config.yaml
encoder_arch: "resnet_bottleneck"
model: "image captioner"
dataset: "regions of photos with short descriptions (Visual Genome)"
train_examples: 203450
image_size: 32
crop_scale_min: 0.7
horizontal_flip: true
tokenizer: "word"
vocab_size: 6471
encoder_norm: "groupnorm"
encoder_activation: "silu"
encoder_weight_standardization: false
encoder_channel_attention: "se"
encoder_depths: [2, 2, 4, 2]
encoder_kernel_size: 3
encoder_stem: "single"
encoder_avg_pool_shortcut: true
encoder_widths: [192, 384, 768, 1536]
fusion: "cross_attention"
decoder_width: 384
decoder_layers: 6
decoder_norm: "layernorm"
decoder_norm_position: "pre"
decoder_activation: "silu"
decoder_mlp_ratio: 4
decoder_head_dim: 32
decoder_fused_qkv: false
decoder_bias: "none"
decoder_qk_norm: false
decoder_parallel_block: false
decoder_inner_norm: false
decoder_positions: "learned"
decoder_cross_attention_every: 2
decoder_tie_embeddings: true
init: "trunc_normal_002"
residual_init: "none"
optimizer: "adam_atan2"
learning_rate: 0.0015
beta1: 0.9
beta2: 0.999
gradient_centralization: true
max_steps: 7200
batch_size: 256
epochs: 9.1
lr_schedule: "wsd"
decay_fraction: 0.3
final_lr_fraction: 0.01
warmup_steps: 720
weight_decay: 0.4
Rows from block 7 of the image encoder of a small image captioner, named by matrix and row number. Rows with one number belong to one channel. Each number is 500 + 50 x the weight over its row's rms, rounded and kept within 0 to 999. All counts start at 0. Numbers have three digits each.
Before each channel's rows are labels from the 100 images, of 14848, where the channel reaches its highest value: "place" is the part of the image that holds the peak. Only what is clearly more common there than usual is listed. The data: regions of photos with short descriptions (Visual Genome).
# convs1: 3x3 conv (encoder.blocks.7.convs.1.weight, 192x192x3x3, each kernel summed), inputs 0-95
# convs2: expand pointwise conv (encoder.blocks.7.convs.2.weight, 768x192x1x1, transposed), outputs 0-109

place: top centre
convs1.53:489496413489487486326505494494513479514531490482539517294513463530504451524509532535476549499524539536538523421581594544614523549525589572534552522471454525509514439513513489518530499474508478520520520562583623541522528327461487538477466487512485484466505540504461526502328479498503554491
convs2.53:508518619497461681500545493522701644485495537461480517514633509529528529531505521492595554485462540512510523531496536610522522477504521504494503462484523502520507515522482544518510478490500509514486492490534511542493481495529505515666498537563479748512519475473523497554508505517501505484471486522509501468491588528460489495490668

place: centre
convs1.166:425489427498492490410586500470517443510555491513522536357503536520504488465499525593453501457521589483581496475533529527542532521520547517563556560487456509501471443500511511513565530547512456504505533532533567360512531413533498433475422486490458494478471494493481468472369498450487478455
convs2.166:500535637495480660498532501522698684507500539474481517517649497527522537525503519499630539491453553504536528534494542551529512474501511510499521469491522502511513517511493533515521489490532506512503502498549508528497489497535505506615496528572492740506512491474509499543505525506495500492473504514513499477491569517468489504496656

place: centre
convs1.137:380467473442423439486493443399455428553552514522426519498523533552526533431447481517426466415456521445495442399557558548571526537537529525527557546498464483496485449495476444463542509531517512523528524483554574534507498513459499408419434448477421458427414426420419390409364430422392425414
convs2.137:527497381491513404485530497528371407521483546549448445482403500439466561484552481489445449494444496497493483446470520467494484456500425523494507540473461468464491479460524403537498437560583455535466596477451514525464470448462482478445479509544507411463419548534516503460504410473468485454455514410471516489474417487469494506466413

place: centre
convs1.187:435519414536501524404413527474476577512433495505581413394505478507497499556562514479466551476530467475500505391626567565623572531523577572597582441544507506541560453516490449478460519502551546557539586478508555575526505442496404465531478500511521510522529448501534447455274509538445487526
convs2.187:495465617502476632508515499540681660473495523435515525548629541458520555513540472496584538516468562459542499545509511542504535504520544472469526512478516505516502528518493577543517468481557509509431538507529536450502475502529533510528518576623460742523460491443518502530503502525519507497515505519451473507522567498508527487505605

place: bottom left; top left
convs1.149:452465541392465463505577392537567424429534461484385454574412475424404411512426547561456517481455582507563499531461446486485509439487463475465501615429368460448455407476578499561607538498529435532503561495536485448559523563511578396452426504456462466469493499495455475491552468487513469479
convs2.149:497448460436489475469459479490512482374483455449433532580485465412449445472426469464462455516554482448534504511434501456485440467451566443503443466445449438443500462430450536497487526507445437506524405510493485450416491451436518422547417258479474638457436525514485494460551522451429451454426526485569498469456503463444546380460531

place: bottom right
convs1.12:509452555426499489657514445576524431441531508462347477493424475448421470506504493472552478557487510550485513567421407400514465448475397407426467546483463413423420483450499613499529479464465486446435467445470429487493442627493572435477433496466502472481489505488465536497505470490477495471
convs2.12:482536401441504389457515445512361368505472511538440480539388436484439485492549552468410432481467369502509521470453545488550442458453401501530421522465463450441536489460491458437533471528437446541516483493506516568462483451428488438356439484403507287439502481484513465440534482428451450466448472539544532469429475541424537501457449

place: top left
convs1.91:539476610495472484482414512570530454510540501536664569402569583499550605501499470443588456492416404490470547497480444489574545494515519504467560362619575559508510467532522603504383399504396538468487492457510486518483551457588417432549471477512486489462518431488508492468430492492533453494
convs2.91:483554470509430445495542547510341427515499508515487512437437535530521480560449523535499513494533558513452467485514386561492524461509531497512465500510517512522477516515501495486497550507440518491486485500537501540527479502515494532485512487462508245513509477530522500529492506519502512480522479518469508471491451550514486468494351

place: top left
convs1.181:463470502434469471469602441513521451486429527488521434536498470521490465511474531594468495519435616514521479456460461445414491432414462390497522596557461484546514534503482494462583469507512393511485571389574550578472467512593609436468483490483484449437531434479438443443458405513465442478
convs2.181:501489436506521377511505522513313360477523429539498493490342500545494482441501480538432462485436481558495500483494447461506475517503449467503470495523489515497462470499494500450487511487444511482500483501511480482509484509501458501457504498427484347507528446468507523476500479500489506530560462505518567535519444534539566505542379

place: top centre
convs1.190:380538432553508528381436545542464582523440485520557462417513485516506447537534532500460582494571492503502503571568581552585534523525574570568562460523493530558567497531487463500476525490527463541527554489562615587523544373541433437535527525525518517539569432535531453466355516555533441566
convs2.190:519496582514455644513558513533706640484500576460500509526654534497536560517506511490600553491442542506539560578507537576521542507524507515494502468468531513529478500527496528543534464490489516514472513476509525524491477499539515516567525525605473718526498486456514490539499496524515515493498502509482498483507593521488512489500646

place: top right
convs1.140:474481530506449455612382518450446481501507516439424434451512468488505530534540468396605479578488412529377518483519486502557514505506535492558523410556548534512530486499408558414411495501498540530509529415486467571500483548413451447528412440503479493513431562482470585571511484428418521391
convs2.140:505528638472501664494536495506713632512506521488490493515627517505499524520513498517579526503471526512492542507495530579543497484483529515497516453515504489491505532495491558546501475503517497513476515496547504550505508498500505489612489556564493751496526481486529499520505503498486493503452492521499499470486564496474492502482651

place: top centre
convs1.185:438562465563512540371359543473423589495505480522672482383508510485493501531517521417482569498576400490469497623544562547583521516520528568540561341541532532557528552535478429485345517516542545560529567456500578561530512408514359446507484502506509531569532433510539465473349536518497445533
convs2.185:468474610537455694521515531503679665470514574474506548510652491478541533527490496500638595487483563509525543579515562614463535501516502514489486519476538526549507540530507525527535504484509527516464530500509508536490506517551531533587530529577469707543507474450514477560497532545535533498486490525494471509527568526501519507507650

place: top left
convs1.22:387451518489429450519463483433463461533524523555458510567572536552546543474487469469484477401481485415468442377543549566518528526538548545551546518512529508540525442516486496485515502524507513523518533507503526485516529525440488346465431452455443483458375380386422372391450462383371377408
convs2.22:517471378481523323489481499499294354528494499517498452468379550457466522468537475505394449534485481515486472445493492419498487496501512513491533542500464485469490499468530406518495476544577477515497541507419497468493489485461487480428490496482520324473456535583520516448506471480482495492487503418465513504478403455487508462491363

place: top centre
convs1.90:410479493497493475463494486506475481478456479414473408343466453472465466490521480521484530506502540506485463542567532534644522518508552556551545532489451432477480456445433474428541493479491529529521534472562588619500524538441497434473421488444513487489498508501498525504391509494483507503
convs2.90:530521600478475632502538483546709658518506525489510506495655502507504570501558503504559525497451487506531546539498532552541515495493507490496507429494496483494479512496495593555511446498492494481421517485550502480489468489501496489591507527633484700499493447418520481488506485496483487490484467545480486465489578521462489458481621

place: bottom right
convs1.93:503471495455444451457388470422417457517523536512567489503547539513530550500502481466528493484457423460475483451519419547550542509500507540489525402504494464479489441496450449434416469551514590547539569418443409497531460525469353469483455450486459479431458450443482445459376476461434460450
convs2.93:490516695481495654490523482496713630496510518470494501511646507500492520514482487490570526514505540513504514507497540559507498476490501517492535476518494486489501550491489530532492478485556503508467541510547509523516491502501513503581486538562473789496505506468521501522508528502484488509458496498512486491499553503477499479491621

place: top right
convs1.21:457470499469486454554473474419486436542555546537377467539481541535489583432491465462523419399471457445467443487539560496557482490476502445534474482475532482488460498474469474467481530524510559521505515548483527471499470514425474482447398452448469485463412490463448430463606492421415437400
convs2.21:518513584481547617488509508482702625540503506523496494501645494492490509490496517478550520499503509487498536503487583503549481503472485533507568446568497496493539555492497500523504466510553505504508513502535494582550515510497499493563509547537511738490513509477526522520504539498482493533488548547553480480498577482497475589487652

place: bottom right
convs1.2:454506501469473484533565462504520482431506469484389470398428481471417472521529475557483536449480590483509537508540511440630459457463488449469526612491415457447466450460499499474604476460481555507506495528523507585442471596470630466457458491488465463446497505491497499502569497502524513520
convs2.2:526509627475469603495532482525680610507530477482490507495629464528491578522562520534539512470443455535530541491477480588504484462486476482497514372480480466478496489478475629488504430512457481490386455497547496486455495477477492466622479599581486681490487454398518466471504509476478478451480457579515515461482581518444466512489658

place: centre
convs1.40:487556451533510532425347529480471595496438484510635457391505511504502519569542529448499552484568438480507516348597554554568574523527572554581609401572510526562569483532498473488429508530535558586533598473490542546524517454508373515552540513531523518518537434504541449454308513553435478535
convs2.40:500463673518490641508507513524643599463497544429503533537605521450531538520519492499606540510465577451556505544509518543486533495524529481484521536495524520523494522532494583528513468461567516531435506500529518465499494504549519518510537603597488779515463499428553506540498514524525510509523528509477471511523537504532516494505584

place: top right
convs1.131:381533443552482500424579538432522550521443490520516429539525513495514476471468521587404513444525604495543428438493487503570523480523490541517554645554408484567511471540537394518643489504501478507499532465461436511524410507525562428494487489504499536507457442452466432442323444464391445458
convs2.131:479489483484468472502397530551504483472499484476491519546484586435485483472485493516468472597577574451508427525508523496485508526524607516513472503489477502495528390474487493500501504516523488560524580511379529489493493495482506487508511251490548562492478568512532495457528550499460499557549506510442498539509528499555626373502487

place: top left
convs1.23:393479625486495487527525486486519442497560516533472460519472531520452473509496482512535473503489510490484522603437407464464448466502385422395498513525498476516486476544501512484521467521463426467472510467526514477509461604478489470460408475506450479429459455466482471462536511460460425455
convs2.23:596538614469459531488477502508561531492480469517468477488540494567483457546469544438501499480468506554474459492500529497498487478483491496544510479520492475477505442487513515461502523481417482498496455482530462500514448481472496487628466456421540445479534531498515502482504491465462476503500433554474448462461698481453410530474762

place: top centre
convs1.61:406510393545530533466336532508436553509473485499599489276507545527491526526524520417511569515609405530464485608509550543602489530552506557548563360554541516544555563537467502495371510526502497501492540445572615563526545418495371458495458502484536514536538444507526467479305529515499434533
convs2.61:506517620501477697501535506518733642494499544474488521522669512503523551533507505501630546492472539513527533538500536623507523487508514510498504464491525507523502524517484531545528485495506511518482508497528517536497485498533513514623513523574484745514513487474534491550509512517504505495475489517507499476497587517483503498490654