From a checkpoint of a small image captioner.
Model: 28.7M parameters, 32-pixel images, encoder arch resnet_bottleneck, encoder activation silu, encoder depths [2, 2, 4, 2], encoder widths [192, 384, 768, 1536], decoder width 384, decoder norm layernorm, decoder activation silu.
Training: adam_atan2 at rate 0.0015, 7200 steps, batches of 256.
Data: trained on regions of photos with short descriptions (Visual Genome), 203450 training examples.
Rows from block 2 of the image encoder, named by matrix and row number. Each number is 128 + 32 x the weight over its row's rms, rounded and kept within 0 to 255. All counts start at 0. Numbers have three digits each.
# convs1: 3x3 conv, stride 2 (encoder.blocks.2.convs.1.weight, 96x96x3x3), inputs 85-89, a 3x3 kernel for each
convs1.0:131176091203124152149099157081140074136093150108097165093148065159110131131115158133050183073135102140152047099109109102114134115113125
convs1.1:156131114167126130158138128089078085107079086111087082115104136116099123111108115132148129108155144096126143078076087076074082077073076
convs1.2:184120038063111162105152146178136113109120173140146128188127070084108177102153155065149201189175094159101115144135129129136145131133130
convs1.3:166103087218102149131095144112097101132067137093099127130094112159129166102127139093125127076141089150128089097101110092097110093092101
convs1.4:126110000118182099044166116098124102107183102070152094115119066112171140092140150126104137112131106148115139092104094092119099077106098
convs1.5:111135049146192086142120083072131082118161082128112087091124078111172102139106156128075152099114159108138133068098086087115085095102092
convs1.6:117097106092106100127117113160154157153152159172153169148118131107116116148131140111087089118086072102092082162159163172168172177173177
convs1.7:159124148141186118135173134146129117139206111100145121144116119135167075120142093100113093106062117105058111136134114181172116157146111
convs1.8:165145146099160148141165132129158122099168120135189131122132096081138096140159102158097147144080161120116158120136124117134113134154126
convs1.9:135082123173061131143103122168117164197113180183129156131093137146097149123123130132118104129113127116131127171151173195157177177138151
convs1.10:116104099101094103120105107157156156159150167172155172145123127113111124138126137118083094119095082109098084170166173183175184188178184
convs1.11:176173187104066093154157181136121135108097115111139167146149167092074081089144173155192169155179156129135116137153149120124118125135142
convs1.12:082103060050062054075025078130154135132133146142118155145152125122114117155091149134107162131137120139162125150157158147154163151155166
convs1.13:103090106096069119103090119124138149159147205163156192140119128141117141135129130080084106087114085083105086138149157152166181163176187
convs1.14:112065010108065080090086133120127120138140158122149166152101093132115146123110177095109150077135110098132109125150163137162178146171186
convs1.15:125103041095133111041102133120109109139174158120167174148114068135135126090097147026077102077118052096106049132130129149159156147159165
convs1.16:052140103027131112046089082126146115131161137137141138126155092113144122131102103101097151133131126139147101166152141164157160162150154
convs1.17:117120149107097155130098139111103137116113177124116150107110131087110146127125146103109103157125074144110077111093111116120168117127171
convs1.18:100092155097056132114090122127150175130112189160119156128133162128101144136130128190105087170140099123153150138157167140158182148166180
convs1.19:116112097102127121154143147117152140133153159151146161114111106081112121145123159127064096102090077102106123128146152157173177174187191
convs1.20:082149164172075133204157107109124139202080128185120120081135141135065114167133080168094060088146121087109146127110111176128128181136124
convs1.21:168114088136146129146154133140121096125158089111161108138099079091107071130127104111108154102110187118078169107117105108115081123133105
convs1.22:094102138154119094159150116147122131197166111166173145093099143157136088144160114135148097075089144092064127148135138212162145219174151
convs1.23:101151098072171134063138140115182133100228132110189128092163097077158111097122106133087145134077155127094148125147136130164143130157144
convs1.24:065101103055132139098135114128131154117162165155175143089101116083128145171152124141157131161131147137130162143141149142152160161167155
convs1.25:123100113040040126063085154139121143093097162097141190144103116085056107117120144114177136182188117163144100112131141086120152105145172
convs1.26:189150201156150149180173165121093093108105095153106132144108124110109059169115087103151137161081118070108104122109106128115111145137129
convs1.27:126115106065158138084142172109117124128197165129159151138138114080145135106094125058098099067093080110137117112132126153183167145171158
convs1.28:149174178153141151123206188053073092102105116057147125094121138131099121079146134099173106092158156129127154050090086082112101078128120
convs1.29:056127146141139135131128124074142126130162112141109095069164161145175138147135126155106120107064166122178180085119123105125111111119107
convs1.30:097097117056061108087112146130120138121127165147167189110093103085082085131135136128145133164144135131138134146135146138141161161174197
convs1.31:111144141121164133120155139139128126130164114134146130119140121114147099133126118102098131143036114129041095156119122163124124154123124
convs1.32:109069097157070106154097109150116141187120168193129164128097116143130131137129128102111101086090092103110097151124136183153167194162177
convs1.33:111162147067129129074129143101113111074126140093135136089137119048126113089132133137133143203130125180132150094075079097100108103111114
convs1.34:173188182066150168122160200134111108077146142119126147156146115069111091109082111000110125124102095095115071118108106115128126120130131
convs1.35:113074090114139093110159161103112125134166140121152160127081094126128090117131164052054059058067067070072081117127132152169167155176179
convs1.36:139100150139049151128072150113117151128102202138110178139108142134099155127101141104131097104184116095170127106130145103130165115149175
convs1.37:108092066077133118131129146085113112112163157110139147109105106075125143124111164101067080089104062104115108105127134138166173145166176
convs1.38:130140127103099118164122152070115110108133157107136162114128139107132139108135161139131134098159148111126141103149151119159162137174187
convs1.39:117114071105158092144144097111142128118174115140169102101108127060136116119100126163146134121127155131113183117151141138157127156157132
convs1.40:132090133088110118067124140118134146121174184120151144161123142113129138080134142068088100088089074137148163119152157141199208132186193
convs1.41:152124107149121126156125124181138107181136130191148135158137109149132121153130142161136154145123168150127150165136131186141129196144128
convs1.42:116108109121123129116121124131144147174170190177164198133115117126112118125115126054053088053051026068071034137144152159170178165172181
convs1.43:093103145092079151105101120103133174121119201136125164122141133118109131139137124130141110136187096093174093119156183111154199108147179
convs1.44:114180142044132107068145142098139113097181131096177124083165100084098098107149125121136135136099148137136179113138127112146134116156151
convs1.45:085138132014137130174078076115155117103133148199091108117176121046142151169049107145058110188124080086164151140138134131130132134119131
convs1.46:157129139113110104126151151146145127123146139110126155163120114137139121120168154051085107116094062143154106120117112122134130127152157
convs1.47:112111103117123130113124125119137136165166187158158180135118117124101118124111122055047082056073050069091062144154158174189199178194200
convs1.48:131128098106127121126123123149147129137175140146174157133134110107121116113112118139126133140116134126117133171172153184182158195193176
convs1.49:154096057120141118108128142136139127133159153141164173136105088110134129116126158091073121104076037094068061144147150153166165159172175
convs1.50:187106111129156161198179194135129122124146140152145154151098109073134130137118157094067077087041027057034071140143144155154150166162158
convs1.51:152070109170147103174193180179115113173172137132140136136070086132152100082144171080113113097054072123095118162133137188155143177151138
convs1.52:126174121060139126066117145125167115097182165084130165126161107080167137071128152113098169135101125157184127124135117117148143107139148
convs1.53:178122133127149135101151124166161163129182127142194141134138138101135115128136111156156150166089180123094178157165155166168142170182153
convs1.54:112185063137142117167113142105184090125112131151109158069192072107101121144101169238088217140119120096138092123131127111122126125126142
convs1.55:158138110167145000048096120166140123138136090109113173160122107177165043094130159087126172082105173160139088150135131134123116130129132
convs1.56:107127092117112108120121115137155152177182197166175193124143105114100108149128120114113135105149104100142092151147153179184192188192201
convs1.57:167182184111057138117079108127171163095092104129126129175186172109067099095090081083038073143174144120147135132135144112112112114108108
convs1.58:063141084134068104091120098121182150180128177137166159082182117152082158100163138185110165121170120146114121157168168166168181167176182
convs1.59:104116098115124120124131124125130132171166184165165188122135109119100107144135127089087119074120071069115062138138142169173183176177186
convs1.60:149155137174189161139136151159158130183198128127139115134155147154162123107083110144077113101093128116110132167162148212185141172147124
convs1.61:141105152187100150185143159132083113191086143194097126141087132154102141157108135113138110098092099107127133132098105174112114188122116
convs1.62:081036123102119150143098143119117139138153180175142187117084135098140141159111124085092109138088118110129131127127140137160185158171188
convs1.63:093116111158119096174118088124133130192135138178122127114117124149128127162095112136081084085099111100138150143136136211162145230158137
convs1.64:123120115177154117167143125149114111212157113171134102123098114159132106142100117094087082069075101077119132139122115217160114211143105
convs1.65:109090124089061141076059130130131161125116194133139193132110119115094127122109132110132119140164090130142059130146169121149198127158199
convs1.66:168039178094158079113149128137106177095187088102118114157072199088159061137145094123195106162094197123129192118130135117137119112125112
convs1.67:155117104039118114048142157122100111093173148089151150188131107114109105106105121077172138126144154137154139117133125132170155123169157
convs1.68:103149129133101111156085117112141116164118168159112158108148127134098101161112112185084156154132189174175181145145150161153169169154159
convs1.69:195126158090139086180136152156116114105132113159083130183102136064129050181116129153158149205101172135182196130125129129131132140139144
convs1.70:137148139143133130158127147100104088098094090099094100125137127118105097137103113134132157147137168131146155085087081074073067078078074
convs1.71:066052064152149152054063129128122124140154132117110116089084076163168162063047089118145138070049071184211181132127130134126134122117123
convs1.72:161141116156085164122106158128125111137085174138105158148132073116074137099096134095115126121171070111153067100104107106111143105115140
convs1.73:125142135089116129107124138132134132144148147166161168133147137123107102151117123079076089092063060079074070140145148158172173172186187
convs1.74:135145111099155129007150123165163140140169121118160135137164116123146118086125114089113157105114124119103101166160148155161153138153144
convs1.75:089100115063107108084103111137127146150165156163164163150131141132132129149122135103119112119106118123123124150153155168177178176188187
convs1.76:083105112052058115083086131163169173144144158161163178142134141142099131157136156147158130147130129135133131157169169159166164176190190
convs1.77:112137138093097155125125144146143156139118157149141151161128135166091160205159168143143121153142134129134115141146148148146150153158153
convs1.78:161158166206154156202105089165163161192150140135093115116133141159139126164087061123103072101074138106167127138148148174149138139113097
convs1.79:160142088206120081164074118150128109181089105129078147163122097174099087131072125086090117076115152140145080130122115156114111145101113
convs1.80:088076152129182173155120083109130166141218165157136117075103169102199174164130069150137084107054114100142164117144151150183161147154130
convs1.81:115100106054112119078124127126114129127167170139162161156134135117128146122116133089120111098119102111133117139145148158177177162184182
convs1.82:106114115117134127129132125150140142154167164154158159137153141123139144142131137126130102116110119105116112169163161193179176192182176
convs1.83:146106183111168145131167195088104123094154124093155161113101142096142099122154159091122091087130156113151157087111114099138125101150139
convs1.84:078138162141152043117070145136141186140158109140107165094130184136149047121071151159127096102085187129153133155138144147133132156145155
convs1.85:100074114110117129171185167098087105107098109123153132095082077089106108139196168148174159123145118068042068103104104096093098107106117
convs1.86:126073148119060165132159075130125153126089152119173089130098158117082195115183075136147097156158085163045187135135136128125135121125119
convs1.87:092137063132065115118136111147189144181138199163173166126176112155083162121158140172099169119149081139112141158159169167171192169181199
convs1.88:210161171114154135140187193143132150118149135150165178161143159095117095158148156107163097132119106084089086118135137124151145146175173
convs1.89:152162134138156119161135109147146141141152138163141178154166138132153101187161142088096070097054104090123098142137138146148155159161169
convs1.90:160189121113132177072118167134167135115134204097108122161177087130127173053076134129143164147170138139155115133141131117134149094110119
convs1.91:151141140094076069158146147139140144115121129149151144166157161087099094166183179114149135194190191104090105135130132129131130155160159
convs1.92:165167151139131170137148170108114108141136151153165173122126116123081099106099111105055103080073047100070054116114126139158168163184191
convs1.93:132164143085186110164072117123139119115197141145092130145148117095185114130080157111094129136047107091165119143143133134145133129121133
convs1.94:119116119101126134148127141121103105150141136182157163138125128129138134162130152127137137128134158138140154140128126170161155197196192
convs1.95:116119107125079084073117118125150147146133145129180170095127124136119140120152158136110122119142115131103125139149153144162172161188195